config.yaml
encoder_arch: "mobilenet_v2"
model: "image FSQ autoencoder"
dataset: "regions of photos with short descriptions (Visual Genome)"
train_examples: 101725
image_size: 32
crop_scale_min: 1
horizontal_flip: true
bottleneck: "fsq"
downsampling_factor: 8
encoder_norm: "batchnorm"
encoder_activation: "silu"
encoder_padding_mode: "reflect"
encoder_drop_path: 0.05
encoder_depths: [3, 3, 3, 3]
encoder_kernel_size: 5
encoder_stem: "single"
encoder_expansion: 6
encoder_widths: [32, 64, 128, 256]
loss: "mse"
latent_channels: 6
decoder_norm: "groupnorm"
decoder_activation: "silu"
decoder_weight_standardization: true
decoder_widths: [64, 128, 256, 256]
decoder_blocks_per_level: 2
decoder_block: "basic"
decoder_attention: false
decoder_upsampling: "pixel_shuffle"
levels: 5
init: "trunc_normal_002"
residual_init: "zero_last"
optimizer: "soap"
beta2: 0.99
learning_rate: 0.0021
beta1: 0.95
shampoo_beta: 0.95
eps: 1e-08
precondition_frequency: 20
max_precond_dim: 1024
merge_dims: true
one_sided: true
adamw_lr_other_params: 0.002
max_grad_norm: 5.0
max_steps: 8100
batch_size: 128
epochs: 10.2
lr_schedule: "cosine"
final_lr_fraction: 0
warmup_steps: 240
weight_decay: 0.06
adamw_weight_decay_other_params: 0
Rows from block 0 of the decoder of a small image FSQ autoencoder, named by matrix and row number. Rows with one number belong to one channel. Each number is 500 + 50 x the weight over its row's rms, rounded and kept within 0 to 999. All counts start at 0. Numbers have three digits each.
After each channel's rows are labels from the 100 images, of 14976, where the channel reaches its highest value: "colour at peak" is the nearest of a few named colours to the mean colour under the peak. Only what is clearly more common there than usual is listed. The data: regions of photos with short descriptions (Visual Genome). In brackets: how many of the 100.
# convs0: first 3x3 conv (decoder.mid.0.convs.0.weight, 256x256x3x3, standardized in use, each kernel summed), inputs 0-127
# convs1: second 3x3 conv (decoder.mid.0.convs.1.weight, 256x256x3x3, standardized in use, transposed, each kernel summed), outputs 0-127

convs0.70:399510450450490538531497522463453486576436464450569571511497452578548498472543520513466467509459527522537511571445435484497421524545546627495535473537538408457446466514488395488460540567489542539505629597540558534495489542546459442523586531544596647528471523479558521477512509534514560518558532574578529480465436458515560485470588554419525474560445532428427519593449471491463514460424
convs1.70:551526509567492568481519561549514429512586542458422512506427508543542427451509468458470477516576520513523436542505414356484558495524534498499509463383631427491549484498498508451491467466530534496500399540485527436469490529429526499616565451499419483442568466511490504515522563484486424502472502396553537517445496561461407444565421491508633486441573487367462489563599526517543510596472
colour at peak: grey (70)

convs0.229:492481475538500527478362511514441502414418568474492387460522493440448610514426476560501515528540543500516450393534514571534497445484536546480676505647505398560540590514514523518471491522509530567484508579468464486468564527501524567508568490530566468521536543544459556495514481527580482501520565572527513519522472439414448633491538456541567363545496425533528469382467525597508508499564
convs1.229:426461447557511519512490607452576522556434505534438417442405573484457479550500452373475501443425493443505545420623532490478462534442505100504484561568500507551497533425499484489513494553592519527500523477494472470435484482459461482460489482548571453560526467503532532502512512485448527496571572510525458516473593479461530569388522498475457491545497515475409482478528455520469449479510
colour at peak: orange (40)

convs0.53:511498521500472546448608510468617426577501481523456497521503559500549488370435500466533463534404519467552536510568522502456456483460507460495472524406451591491472513520461549525544484487555599500537430513468476555532500445464511495498467607469433395491586507523516522527523527467578461522490482468500466440496530523484467431472469571523482600465535490471530610591563573480482461551444
convs1.53:551554481548414517517489519475542678559482501502542493454505506404535357492571520590605497490409444597455438574582486554515475518505508583530524532554399601581484480532562463517547533571454499492493563584506515491502555494534484601507498524539502443497472567528525476512527477544457507482542486480505502435511457522484579478373445531511516468531457556511507474478541500486543510480523
colour at peak: white (25)

convs0.192:495590490504454487489454483555507471540554534447482422505598498494524538495471499470622425566586607507482490544490525499465444503506468403497426448498429466437447590524498517509502428512475549539495503545474465476485496510417500538406562521516432526463465562507574498482495461483630519471467541492521436559578442518590579477524471512437489446448511508574411622504446492494470444460576
convs1.192:451525592391536530503517450424533599462490494599524507473517479507573470575502524434391414551599513520454392430444555522510477559474527401472556472631505530487514529434495472540465468377543533478481569572465524480566474493565561454488494557511557636513568501456530504484461423509572431544584543528495527518507500535451560489593466447483475432542419418501547539477522563484520501495482
colour at peak: pink (36)

convs0.40:498459596505488490433355457495495546471526538504492473498489436472334554519445411454448482520529570469461485489527567575457439531538449486453520552663608558481547533472561514490463539583564478556448527502499595436499516569515564518446527464573432515497494502493488464438526499461523563497537546503459501490528361591408472623582509513506504534462446578473487480384428489553486517474490
convs1.40:571511558479514491484524383501490427558446482579631437488426333460463431398552471523537518467392465356504604564452559493470544522565482586514524600335604522510488546490465565512458510530398466480500490471461459517470498512559531570492485523583412514513546374557500482525556484478502410464512440505502543437486462510560509560456432431499511481508559525524543515536544500493538487502537
colour at peak: black (25)

convs0.235:531487518523535518530416474466577533439418431509498482496438556569444521484533447558455536486548549499507433498473527504524522467531500553500566464655610512412549568466596537495493487442469496492507540551500475432501525489436484464559533466519661476470480440535399466492507491501446533515575507559475506447570595513420478666481456444453539453630448445485490454503457422469515584542473
convs1.235:535512472409534466598535531468542308485442599400510617584508522626481481425468466448429584480563475490524559408519498460533471515560502467538520498487574498475516491523460520445444470462481453550490472545449501445519500530530527430465527442484499470461479553540535515494475560515377516461499420528524498563488507485527449514552583529518574553431521490569501486462551596461477434511504
colour at peak: brown (64)

convs0.242:474536476494530500531478477395422532423478512449594532523489390558452595538581491492456560416504586542505490573484551502530585582528464566503665491669592447529554550506550449478468576503460506493461586612567464517528497523567493483531521521566494585483495503467418429479535467565484664483508520534478450477419414463393528587468546434526527496494520533502479453442454485588515496460512
convs1.242:497506463499553546406525662460527451430546544497452513546398532610507500499459551433485455402608452598533397423449598482482533515530487464526529440463577591451486586508546491546506484496531541516513472517417524569476474512463493544490538545445389571471524483509446499528464599552525471438452493458515470475537408480499528487585433506502598503486478424480504485462531516507499449491489
colour at peak: grey (67)

convs0.114:543491497547472587472632571604466406440480504544539390528462456435462482443553503457604526512458453479493443602518530477498451557411523549516505478419423541518471533548510415522515498523515578513475526574455436569454525453552489588429453615541472543532508580546445483507498527575522601499473586512502503424457480556510445491540496495538558643459604460487509393496573477551507451554517
convs1.114:585433477521572526458451581583458588547507487507616486540571371464457466421465502507591485476336526582457586510450472550493534524533523587491493496462502520544530530477614514491486545488527438541535505419501515533490501476513469444458547447558481452544526433507543493504524495490495463523549456515524539558477539571534508554385425478422474545565495592586524528478474492449484546481495
colour at peak: pink (32)

convs0.78:352508439477481473486435531391565494517491476463397601435502434455469560445539491583512593458473541515531515427467500576473606542544466507491604460521469576512603460505552516448543549407510489509482448499513470468487492461491501493444621502570443496498514540478534489478487449535534545458533536445482537477568578486463473552472475472472486652478551481559598517532449480458529574506451
convs1.78:517471478556478471516594481597486516522496473507465517418490461426443563481473462525601626573568526519442573455406387553531535481510483550473556493489513581509394591520583445504517471544475468555511515531524519459457460466496535568500475557402574413456487458501473528447546607492565508515542547534542429504537564522505563579472588517508472470583460637613435529573528505474521495531490
colour at peak: white (47)

convs0.172:478586452492562466481394491438520481503567583440443669447564592485683454562504518509476517449517465505482569367498460471507590465493536468480509445414397433530472440486489560516487523415456408478527450449552469378518449542380487532504503511528507441497453514519547544509520476596470472492509458425559493588466519534546558474554422496503468435487488503569493473534429554483493495487503
convs1.172:446498401461465478545477454532494516517475453561489461515585489452579499420515489521575526565547509527584561485476480577495524516516479537477359553463450537524488600523525517504536515521424419559557495567517570493458465447563434466511399420543419441502564455516502457457622457473660457493530510530494527534549495483517492522457493479520352504543407421500535480508417544535476477489440
colour at peak: pink (26)

convs0.174:446547427431502440522477470439460540475530449449688649531452437517522494537503529390501498438500541489519548539493504542586447516500491512525537531546577512530523413545442495466536519482481498444572555437583502515579471550503493400555537430490522522484374420462510491510475494510429523482506508418512462593459489494526671440499506585430546653474445624495497577584459475467493447413444
convs1.174:503484464494568535497596439623516330539509550432468534471508565540455598407524515465452533468538515382471487546412480506506459539416554548509452495463547425502485494538438524461476523629561500427486422568551523464508476478393516497535462563420457432529502483495559529504425473476400469541495507531520389427495507465485443445468479499547590502396574488517544485617489471489503507475466
colour at peak: grey (70)

convs0.213:443453523470414493480464475462550553396470537488490564488540524479426611461443461603507673508463479548490483491566561521459438447481473479470536518661486567546588487517602513439530535475511497567494445529513546511440503495534594558506560516522472509523527537485565555471515510530503456475518548574462601468596535449494502666462527460528402445555450440511585480344439505590484591552486
convs1.213:428544553475445516501527532457461570406481577464350453468411534468423410616526528458533451493369603425532533429559577524479400505524442500462549496532424491570483581463464433481509459475529543534529470512558507524504515481564480512529512448619392468502546437520467492457486494482517402514632411399499538456513511524498591488409514507480481480486565479498429518483544486455493498516504
colour at peak: red (58)

convs0.148:553543471518537498492482444515436484490472514484513540551516450475483521505570442564607480532533503501458470507533582514497458499500458398509386470525483488431482655456594494489480462578523482499484484491493641503501496476552470522477474501518551513428506487491470452482539518480544484479487513535468438445417472458431431549514457451572500564489563410501446513417471493493491572511533
convs1.148:502575570498508492468559564309554459539506516438527489470528496502428382442501517463516403504455577469466545544462539508534503505642533523480584489514594407448457457476525533509514509370453451511478387521567480501517504478542544393533451493499539582501451503504516528480412577509478562497538477474516396537475501503470388557453520498533453535484525526467509551566474523459497461542473
colour at peak: brown (71)

convs0.11:531541536624472559527462565561405548438556540543548460497538546431478528461474569464500447502523503538514447509501470420547390448427503479543416442469438444552507437516518481553525524559423499533516470517470495520433537502516483554466382485532506504544472518564441506537526518513461451504474555502522540470409464520566477518573493467525539432463561472494431387464544538598526487572530
convs1.11:510445549650543551543494405465440582552516458529551454393480452532507441553581508489521556548456529516471560614478533455474438483529490529482383413476400490514481418453445501382481539424506482503526541421512555499494481513557478443468471460591590423513510451528471487478487483501546548526525543541536578578471554460487545589446509496469507509609362416478491480533504481576532493455489
colour at peak: black (33)

convs0.156:526484477515503514429507511454493460415552529490461595337571605518709482519428520517584510562464446469481567391513500573476552452534527510488546535513421548522443481533536553447473470455514539504467441502517471328520519490421525505502513500469429473474456538481558519465463502546502511496487523448592467510501518521456542501466402562466409584452554506522541588575404544515483512471484
convs1.156:475525545497481476514451438523510575495511429542478471558513551485632454677573549479453496529531531542530452465508518442513501429510505576458489536535361519491531446536516479478486505477587578430508475587536477518508503498486488516510448435529416485533463445426574492504532498541599471528569576465487462449570468509454574613461484461488455430486514444442438516514465406446484555519484
colour at peak: pink (35)

convs0.99:544553481469470502514453438550537553523553472549519505538514515558619480476496541507555493427505442526506522551514452537559483492483476517502384473568477471565518515533525494512492502488481424393472545469457553446619531504499459466565491375479516556467400401449466405539471511481378450511520565506512530449519557509591575518472466558465502459465439553420529510484504512498463550490417
convs1.99:500518577468484507481427538493525473488485525422489553497479559559485487474440501481484448496548399485592397479434455447509543484481505440511484438473540389449567456475432584498520463511487487518452456569457476464465506470469530372470615464453418581477500511529503539550409560472505493490390580412457473472503557503551414453615507508584529526429521410436523551559460492474522553518524
colour at peak: black (25)

convs0.159:571494457485483533556447543596500535524464469551475411509535579465518378488428597482504435407547450476484454389463433509561397432481555525547464492467468487492446423536509541519516454472549404449520499455393496456417562473386455488455456463477536468493556480527507498585519528519379413480465540433581507495506476454525514535497515514483539318481464458512462587439629540438551499506517
convs1.159:500510530573449471521511457559522387500507560572450418443459430513509444503532555498602432599518511390494511610441408571519519424565516455445525555548530453482498472548521474508442534476435525414489439488492447482468495529538517515516481507490450569483577449496484439543559492454542484463431507468586532500496561466449395501572454516427457461495582470481448469595505535499538522475527
colour at peak: white (34); pink (30)

convs0.199:502540480442559489521287462444413568432435522446569499415556448561418589570453525588539487459578530533530432468453501515569437419552503506526524469549532393519504537520489486512502498492495414545492544502539576472503526593502458520562498387516584552503417471501507569510496473580507540488537486533531501587485536368526547488477528487522504375545468452525487525463420498496502571475537
convs1.199:516555507507491558484530502406497451408482539530435496528477509538502487552518569430551411626577487504491456556500486399486552516478523417536437444511605461487499617499485475472494466509538610411491465530495462528479523492473528499503489506564459475481525503419481439484441564485483481527450602480489406529546644500425451460598512551491568508457496399464491514564458486466506487520447
colour at peak: grey (65)

convs0.17:490498654560466484369609478516449513481518571531429504544521502452464556500542472578412447578532500500470487502506530593475602459497489486461512511502484502459494524500567509489500523518497570610516428533572480480539538492578574584495454583576468457536517576479617550462506463411630497506526594521470514486428494565490451555518402472531463561509548498474546533479433465596432515501540
convs1.17:497458612586470487642472483424495547486471534582509527418462506540542552442497517506486421563607556501446479490521649454500511565564456528509464490560423509511476533521467502504508482470529491535482572390502485522498501507602536511470509558563531416482523443568569488594475535473572514457383645451536488532575536526476510438520573542511463468553497427436529535519510392504483527466464
colour at peak: brown (65)

convs0.164:495506463484391455450522479582501483551513492535518461537447635522581446469488506488571457491549478535511467442577490565521528510576495511503521530421440474631455440530437561463519518441555440502541477505531496494536544387464451562522469528502494410504505499495537462506450522484522389478476529482509457404482483480629484393495430521561529489489483447490533559536530545512520478442450
convs1.164:523437464475478488467472569505484541593549518409525466465619519450484464515441439574521487437335540518465560522429456507481554432375504559484514539522467586636527469506585475550511528487593504510540515500525523492440437501472451558475520528513351449453530590496447450464513334503425459494420632471482475430451587564539466497599495485504464597541468381511541526512526459432530507545502
colour at peak: white (25)

convs0.176:509553517581490517484431450455560480417488532484561545532456522440477460542476447601510538505532528510457459643490508592518373414465496432474442524599552458463516509500598588445479528618503514578476483524532573517540536479616509607475569503557514578523522536497531518469551488506535544485512581586523557459592511469468426523536556446575471444534524419589524567389421453610532583476512
convs1.176:525472497627461521537540567534458534506511501458497459474509367480491391521452512509382518509392464509515639570504466428487502492444476609509538455486478554574553443537452459526514482416474502581467559474475413480525507589543462470558492520598577538509486471395454509489493511526526480470516564446546524522486562499497552601456461482485486517462535453441464527553470523459464582530501
colour at peak: brown (68)

convs0.41:403445568503462554468566527440506548563488501421524462470443579528527433466451531573485523456452498518536525477505476512486514483446491540499577560476614461629484559498441475450477531519539429461489530472565396486447476480437512500556483421455470397579537507514423404467494534527475515532516512447469544467529556437590433449498521528548464393503564465524556551625517453556498488519456
convs1.41:600488411481426525443544419463383517549499508584525542528515579426511445534451533472556552569410465479528509515488460478539577576429537391525429482473568537523426502501492466558444597419547577497558469487500493468480509488560454553484483404563548396498447409516525455554492572537539440497588497549432567442472433501501394486486588479494528586509377629550578524520513535481509424572488
colour at peak: brown (63)

convs0.190:540443511490505424503679465490579527532447483511622494569449521545385533505574431566409512386528493520523517616549552372455529508540469474433487511505536565517572515398477472510522544525511507529516513483539455574573454573531601512542509568503523484515525443462523561465468474405523494494477414551412523522570538573497561422517520441515460510517505623453545443468517522523472490533510
convs1.190:441476420463434488474543474453460585499516556424539497601521620544427477610455452534447477557439550523523611479546559522503543476571502458498561480571323516451512487508457522470510506471482538605474616559519440485542420485580401448487510527538628543535441483482529497515582548543536585500596466529491573465536478483518420498370437546461446552425526590510412491540521502623452491577492
colour at peak: grey (65)

convs0.62:424466551483524542542516462457486553585567499519483545440534476542587463529508468546449451354432579498522605555448431455487468475495501462496499420593558441519532510490539531510496518412483432453497496434526381505497564494518471457520528480456466470489548484495438451503557478470486493545480433551514471505479432437416509595492499507475515485495439508562415493551555572499536529511502
convs1.62:540522566533430496474510520484532510464489530513482513503499509542501532469543419445520455575565520438537473530443571431471561545528532526467439438431602439408502517493476513569543477446417579431496446418459503471545557537486550429496493455445496535506540432444499495482528594415560524523491469499501495459531550562470482477528518514465508483440535498449471507561413526481598459479536
colour at peak: black (33)

convs0.175:509480457447530552552480541573533485475488450613545408528486461549531542421490582363477514516425476520543483465451460451539363502457514560533497540465483470459496438534486467553568499476472526416543541471419480545491514438459437410535463418452491492497481416509463481547450515477385436506545496498530553483464505484486507604462494549412568486487427515428455444454586538445539503583459
convs1.175:565534434563486511544440403589532457587451511544563451414462449517409538440556520504502577536459568448514612534489479564486436566474519546489447550496516495608591471495434498418467476447552578557555515424522471547523524447515521427462410506478444416497542538512461515494483545522537491522489462604446527506442559508516483463617473463519491496475474519558514510471526433516468543461507
colour at peak: black (40)

convs0.204:573512497522587546550498514513481562487520491602514434508507474520454467565479506460412485479494451471526532440500473394543448472459452464554401424423458534434483429480475512555485494503479402412461485460378544550457513551484477503499415445416452481465492450530436482562490547510416439521479502545440514540443481500419501528537520523513495501408512507470449422453555580448543494458516
convs1.204:462480441550462488431414479544588522425524451480536508490473471454576525466566516474439463550534534574444562585633529544494433529511474481423515519513530474478442565533540431497513427469432597498425466523597572524530496509506482510557499463453493519463543397486458443523571507471489447510542531436511470417467519480514489466559561455527420421546465539518486479539493470573506504418444
colour at peak: black (34)

convs0.162:506537566520481500519496438420586492561476489500464560570485413501346460420578433482361452474496548505489489671464520538481524552452500492499443509533557638425573490462542499482508555528534437514537501421539495655450492508580466492465542550572557527484560478541495468526552501417498528530516442529480483474509549452492423505522537507487557568562488438474499563506529410517490507472583
convs1.162:439506483478499502478501421524504500461505457510555457458528459521607433547437488610512583541457496523509562589527605452445508463521487427502544448499469616464498448490495478463536500499505539502470478590425453498566491505525513536428521378514549476515446505483446502408542470439567490494548410550478550530501590431496486555470463479456394510496564475526425532625480527540464517499463
colour at peak: pink (33)

convs0.85:519462668525516483430699463464476568451473497574522533489522580523631479522495496554456452425539398513539511411446458420467514494537496637441523467526433489422403435504515462496491519524466429510490516418530463465513540573561556450496459528507536493475505446499445526458500461517429463522532488552518460509412540571273522462456486509474493563565553556489507468524509487517470571434483
convs1.85:538576574515544470524478459574521463499582590505427538494466525590528392444515455443511429644508547513482533488429536432534423473516468548525421433558496399465543447463503610534429459398499497513462513528415536502515547520478499457539524538519462540535496468540504471526439595481445409478416493485504515513535591493516476552454415499474626450348533457457493459495501473598552489517485
colour at peak: brown (76)

convs0.140:576467458524463510462653460564477381450479457570471503611410557480533481477698456489538529467488533510491418527535516607480539533475531546539600460491496503515528488524484534505541523465490486528543473456533447536535566392526522490469440591542421428544572491480525452541546544489595565513474539504454471417477550609560456511504505526539483546441551529497477506473540505512525463502429
convs1.140:455509476512474450461463443631559477448469530509554522565506578514545559458491489572489538493540491593468488520506496527548504461438468388472590483531236522495541477509600455470513567538530505480510501493585502486480465544493408468482468543512570485486487480467558471538467513494503540515497427610459569544462378512481411500466451493469491490576413528494559520416512510496466486533509
colour at peak: grey (70)

convs0.63:507524401580513464541410561580559482507478545502493472477542556460510529449418542475628543423493509535493407432541453433476515490504507490470605501463384501620505529486574570483531492447497404489513500530503503483540514497388452472451580568556404459569519476506592521501548517516556512492489457437479583446593483521545505595523488464557510513435603532568541442439498575558510456550468
convs1.63:489509463422544490562447528507461551414484534530443494459521515362477486477609454543534482519537469512503410577500456501571475523509552493474465503572425529677509543494543542459451535555522570519508544514598533539514541526527544601539540468518463553489498537492461545493465498522525540425529501476484564485500493485558531504443497466605547446587443521519584491499502498449449488487555
colour at peak: black (32)

convs0.97:459487513521507498518506472416411555605465508413518555596469431464361516445625551585488432471564618522481475586438445485517547561567440527466527403614576480457505482511458545472478523564443554562491488558529587521480526523596511504451465488545533555514372546539460546471523450507534462477462582521495475519451490470520483531514552489490541461566540520461482600567447423623448458462537
convs1.97:476617510506413558477571459536498469430551568578456532479491458471605535567465459517546564615600540434531474499398480589484518414475523509505445533589462503472510564554524500489486493532459567422463513569366477478494504492613467479517488472532495506509489443525512464552418588516566569518446505543478441524497580460494551496505457534465479468604454480539487488616469550458540527445511
colour at peak: pink (30); white (27)

convs0.245:499519503507405468442520424483368495493529523487499469563508452467430410481568441545511391554550530540462418688502473531520477548501523430537387495459552449470431469487524494502509536572488460593529487441544587597513525499615516525505424508545558511519510501495515486482546531465615430500509485558507510423406454493573448425539507534566528443556491481522470541527517514491503523449537
convs1.245:439547441497472516434483432537542611481514524458561519478551525590622473615500485523461537552514533495539634554446597453541465456450472405462467490509460571482516381512431444510524487509476588550471526535437472523510460521512365470514514424590493489454460535480429497517497451513527463527513432492492569457494526466484608552454506443518474399395539435484464493576485455545551487535473
colour at peak: pink (36)

convs0.188:444471433498523507519485584551535508573550476510472568414517525470545470518438585428546445476531501456516554473413496460493546541475537475526551445490512486461494449532475507522530502464471560457531465488487417430497458486385451480418500486503488397508486567551549470513508493518447560462435531382550468491481486579514486548511399479484558782429552554484477525568543469391502416554566
convs1.188:492451494461547383509508412536523489566580406572483442509553416429517565385474499538624552499589507573498467423464460556542450440548477612516568488531522648517517514524514419462463526499543491436482527450546505513494470466534512564468434485466427526516530536559485498498555453474499454469475496510495569498494551452480550478493510459461444471616413578573549473608499544446530538426493
colour at peak: black (32)