A small image FSQ autoencoder, trained from scratch: decoder activation silu, 10.2 epochs.
Rows from block 2 of the decoder of a small image FSQ autoencoder, named by matrix and row number. Rows with one number belong to one channel. Each number is 500 + 25 x the weight over its row's rms, rounded and kept within 0 to 999. All counts start at 0. Numbers have three digits each. After the name is the row's rms in percent of the matrix's.
After each channel's rows are labels from the 100 images, of 14976, where the channel reaches its highest value: "patch colour" is the nearest of a few named colours to the mean colour under the peak; "place" is the part of the image that holds the peak. Only what is clearly more common there than usual is listed. The data: regions of photos with short descriptions (Visual Genome). In brackets: how many of the 100, against the usual share in percent.
# convs0: first 3x3 conv (decoder.decb.0.0.convs.0.weight, 256x256x3x3, standardized in use, each kernel summed), inputs 156-207
# convs1: second 3x3 conv (decoder.decb.0.0.convs.1.weight, 256x256x3x3, standardized in use, transposed, each kernel summed), outputs 156-207

convs0.169 110:508497516511553445512552501482534511507483530521542523504527440522499521500536517522522478492473513494527497498478519493496483500466522498471508522511474512
convs1.169 072:502490521522496499492488534496489495512485510516469519464503479488503530496481490498505504480533502491536501490524515475492505518495488501487477445515484500
patch colour: black (52 vs 11.5)
place: top right (40 vs 14.1)

convs0.26 086:487470480459524558493454505529492484478473490495491483505500504512510508475497522497493472487496516504488497485513449508478528474521487514523494493454540477
convs1.26 083:480541463508523486526488507474550500521544476474448506483501519512513564504499525498465458459511505492484506503516441470498492494501498508496526496510499478
patch colour: white (45 vs 5.4)
place: top left (35 vs 14.1)

convs0.108 097:515549514489494444483543492467491501491474521494525476480492481478497496487521490523504467501491510505515488528488510505537479534522539501503537519525492549
convs1.108 099:512493554503475501494491511499492527510511528503512527489520523486491500463490530481534500514538507518486478474453530492497509512534492491492502549498494528
patch colour: white (42 vs 5.4)
place: bottom right (45 vs 14.1)

convs0.216 079:506554461510524484552512507475556475529482537507530508530497509501467509506549482505501531513497485516525532481472503510494496502515510491488516475510503522
convs1.216 153:510565534526503504532549517509527498498516524491482530505487522495511528500493504498449513489488505507524497496459483499483487506475487504500497460492501480
patch colour: black (57 vs 11.5)
place: top left (53 vs 14.1)

convs0.146 086:521499472480583474494494512488516503521484498518517520496525497515489507514501516508493484461516504523535516496499515466510481495470512514505525521503524509
convs1.146 097:485541470525567512533518516528527528468545521494460538494491476506526534514502512518499517510505533498496490479508492490472522495500491513495481494476493511
patch colour: black (49 vs 11.5)
place: top left (33 vs 14.1)

convs0.133 082:510549520523441467542506483479502469547444473509520465509493511516476514516471484475529500522502480498522478499468529521487481506533506496516507509477510515
convs1.133 108:488511490511481480522515495491498497521454520476464520547514489545497530496490501503471490513493506496521490497560494511499480534522505534529536494463497487
patch colour: blue (44 vs 0.8); cyan (36 vs 1.1)
place: top right (41 vs 14.1)

convs0.186 090:495536517492509455533496492492504512535498481520485497482516507500473468479504499497480524513493483508535474498494526504513481511482522501504525509503534535
convs1.186 075:525472523524516505514500481502487512509461546491451482480514505538499512480512501506485470543494506498529497528482539529473488475531509493523477512510529483
patch colour: grey (61 vs 35.7)
place: bottom right (37 vs 14.1); bottom centre (34 vs 9.4)

convs0.5 114:449527474534502481569540498483547500506536481523503569519519544516465497508492483502510568493484499504510510491476491496538475504452507529488491507464505512
convs1.5 123:493482421460469501524515507474541517490490507501496522486488483541520506528508522499514461512506500520511495506536509514501497520547502492497477460495497456
patch colour: red (30 vs 0.7)
place: top right (38 vs 14.1)

convs0.71 072:510500556472500498526521508479514496478499487503525549509541494498484526493507503506504494429450494496482502516493476522546462534500551502511512473511498532
convs1.71 076:485523451524543497531484496505522559520463484497506493487502506530503498495498506496561535459526498508449509536455485508472483478513514495488508510510544543
patch colour: white (65 vs 5.4)
place: top right (32 vs 14.1)

convs0.121 105:455523525483475491483480496497448476506516512486479474495478506488482472477496489502507501519514503498477501515511535502513508519516503478529521500519522529
convs1.121 091:497472546471481487503523498499479506540498482554530502494515513512534519490502520513530517489529514511457489521484511459490495481493500473503561494502503503
patch colour: black (32 vs 11.5)
place: centre (34 vs 6.2)

convs0.120 100:495519526495489492505477481554517506491499520535501497493512496476478495490503483521498467445499487527484490476457504510547489550482529497475534519458470537
convs1.120 106:519509483517521573516508501504526529448528534532499506491492524479503508523498482504500507528448502482470491500502494518495490481530518489507508510515499495
patch colour: grey (60 vs 35.7); pink (28 vs 9.7)
place: bottom right (44 vs 14.1)

convs0.134 098:521513499500517440505543506483518502527456520516538482528522504517491480476518531528495492535473522526521522507482519495530470497501541486490510516540490515
convs1.134 124:482505532551529506547497483516513504523476565503497485481495472510509525512546506505507502540504501485512495487539513492464490531524532503504462523525519492
patch colour: black (85 vs 11.5)
place: bottom centre (34 vs 9.4)

convs0.50 100:510490514518499491544495483539537533509480485551513545521506471460466492469473522507510548483475502507531490513494499498499489510524523515491497514517510519
convs1.50 142:453528454498503477508479505498506501467470490448501464523479484505497487472499527499505501467508493489546504548488488538520485503506473500506496469486480460
patch colour: white (42 vs 5.4); pink (26 vs 9.7)
place: top right (32 vs 14.1)

convs0.59 115:522517503504495457542523513460512524518474504511511536517533507524488503500516515490508532486451483511522513469518497540498507495454508533480516488551470529
convs1.59 119:506456506479471497526467458505470491492496482510487491518504499534485459510499486482489459444525497509478498528492521527495512480544504487486469447497484480
patch colour: grey (66 vs 35.7)
place: bottom centre (25 vs 9.4)

convs0.91 116:459536474486452494546497476516501507560503467517486499507485529504462492473471513516483528526523486508562484493506505529527488518457527514497518523494480511
convs1.91 082:486503499492540487450504474486449539517440513466574521502513516515498464483503474504506521497503480489521507530486537479483495534492491491491517513508485460
patch colour: orange (45 vs 1.5)
place: top centre (27 vs 9.4)

convs0.238 102:543513537574543486514495493525490504532498507515516522494507475493477474496483485523510498495496497534500504491507517491531485542513522476504545518515493524
convs1.238 122:501475473550568468441475509494543514475499489501506464430503486449525502488490477506525509518485494500463501480540490455455506509486537499499491516504485460
patch colour: pink (34 vs 9.7); white (28 vs 5.4)
place: middle left (27 vs 9.4)

convs0.232 092:501509469438438483506490492462487481504496489496501472459452505450507531471511524473472499505552508507511508533497497492475499488541495500541473494462568485
convs1.232 086:502483536479486507491476528487483537509482529498493481525490551509492561483486512519511541495536491521489475507509486468532498518476522508487503469496524534
patch colour: brown (70 vs 32.4)
place: middle left (43 vs 9.4)

convs0.178 117:533476486487542559525465510519523502466509488485517552436472471506475535520458494489510519416466512494505496479473494540525491517491516517483515515484465526
convs1.178 084:476514540443446479487510507441461482482483482551558508550498508548500468510489511511536518467507495513502501514510510476523463490472488496483550472510487510
patch colour: pink (41 vs 9.7)
place: centre (26 vs 6.2)

convs0.16 088:493506486490487534497526501502501493515462526519505481490506476550519500521521506523541516514530498490524539512497494488485502507490495505504505491462507485
convs1.16 113:516508494527483529536514494494511487488555568487478484528478478504498504553515468516462519498492470498530507479553463501471507495517469511519507516523454478
patch colour: white (31 vs 5.4); pink (31 vs 9.7)
place: bottom right (35 vs 14.1)

convs0.175 139:505510500522541450503541497491537525533459535530520531542500512504509487466536503537516517503505511503531541523502517487498468516509512484511506484524521501
convs1.175 077:530518590483434489549512495508494433509476530518495531540520519514489490491483490506525493491463497501497497493518470487525537482511528497481457493528501514
patch colour: cyan (32 vs 1.1)
place: top right (54 vs 14.1)

convs0.252 129:512545522490524457571498484475548500482474498512517542517514461512491512458496483502496525479487498516490505510501493507549473509493515478511516504486487525
convs1.252 140:483521468474490512501518503481498514483512499465471533517494461497503526519483529500487446526513489509483491472512540527577500495493490500512535498501519480
patch colour: red (49 vs 0.7)
place: middle left (27 vs 9.4)

convs0.141 072:516496501549495537526485501484509485475504517496520557461444511486484493534499480517529506493490485504504500473473491487520498534540479503492506514454465512
convs1.141 084:463481516511485485519485501482459483507487534505479483565479530513512452509505489505523533525512479501513491530550477508516505500503484502523546513496518506
patch colour: pink (36 vs 9.7); white (30 vs 5.4)
place: bottom centre (27 vs 9.4)

convs0.201 095:569490492519489465564511498497504443497528536525512493516535434480468503492519502489471493476478517488511492531494504487477498481508466483498493498464524487
convs1.201 105:466493492523480514450471492521509497520502507514508460469511530473493504469512516501559481472541466481504524495539518488524476490494504539511495545547493471
patch colour: pink (26 vs 9.7)
place: middle left (39 vs 9.4)

convs0.113 147:544528501503541437510550506492516501515478527520535540487511477501503460491538521537507509487477530527502513512493528496531454532486527487506516531527481526
convs1.113 132:498494588491455484497515494513508456521474532520467497504493529496495499493502526513548482524489496504499500493483514491513520493503480480497516510484519531
patch colour: grey (61 vs 35.7)
place: bottom centre (31 vs 9.4)

convs0.17 113:497523514494509438523475507498503485522546488508515567564499477495466482493500499523493519511507489509526509484499494508492517513516513493519514501523495519
convs1.17 163:524522518558464511574475530466522525503490451506497481494486477519506505524494512494482481513471499502491491493523505539499487501520519521509467519505490538
patch colour: brown (62 vs 32.4); black (30 vs 11.5)
place: top left (32 vs 14.1); top centre (27 vs 9.4)

convs0.118 109:501510555486514476486495486523528521504502504545516513532497497487470498463483483520513494504488497491501523497496517481492482535516528494516526479489505533
convs1.118 071:502502494530560480475497496455514519499448527487501481504465478488507570464477478481511523517456494473484497524495503490465478505471533498488523545535505508
patch colour: white (41 vs 5.4); pink (25 vs 9.7)
place: top left (37 vs 14.1)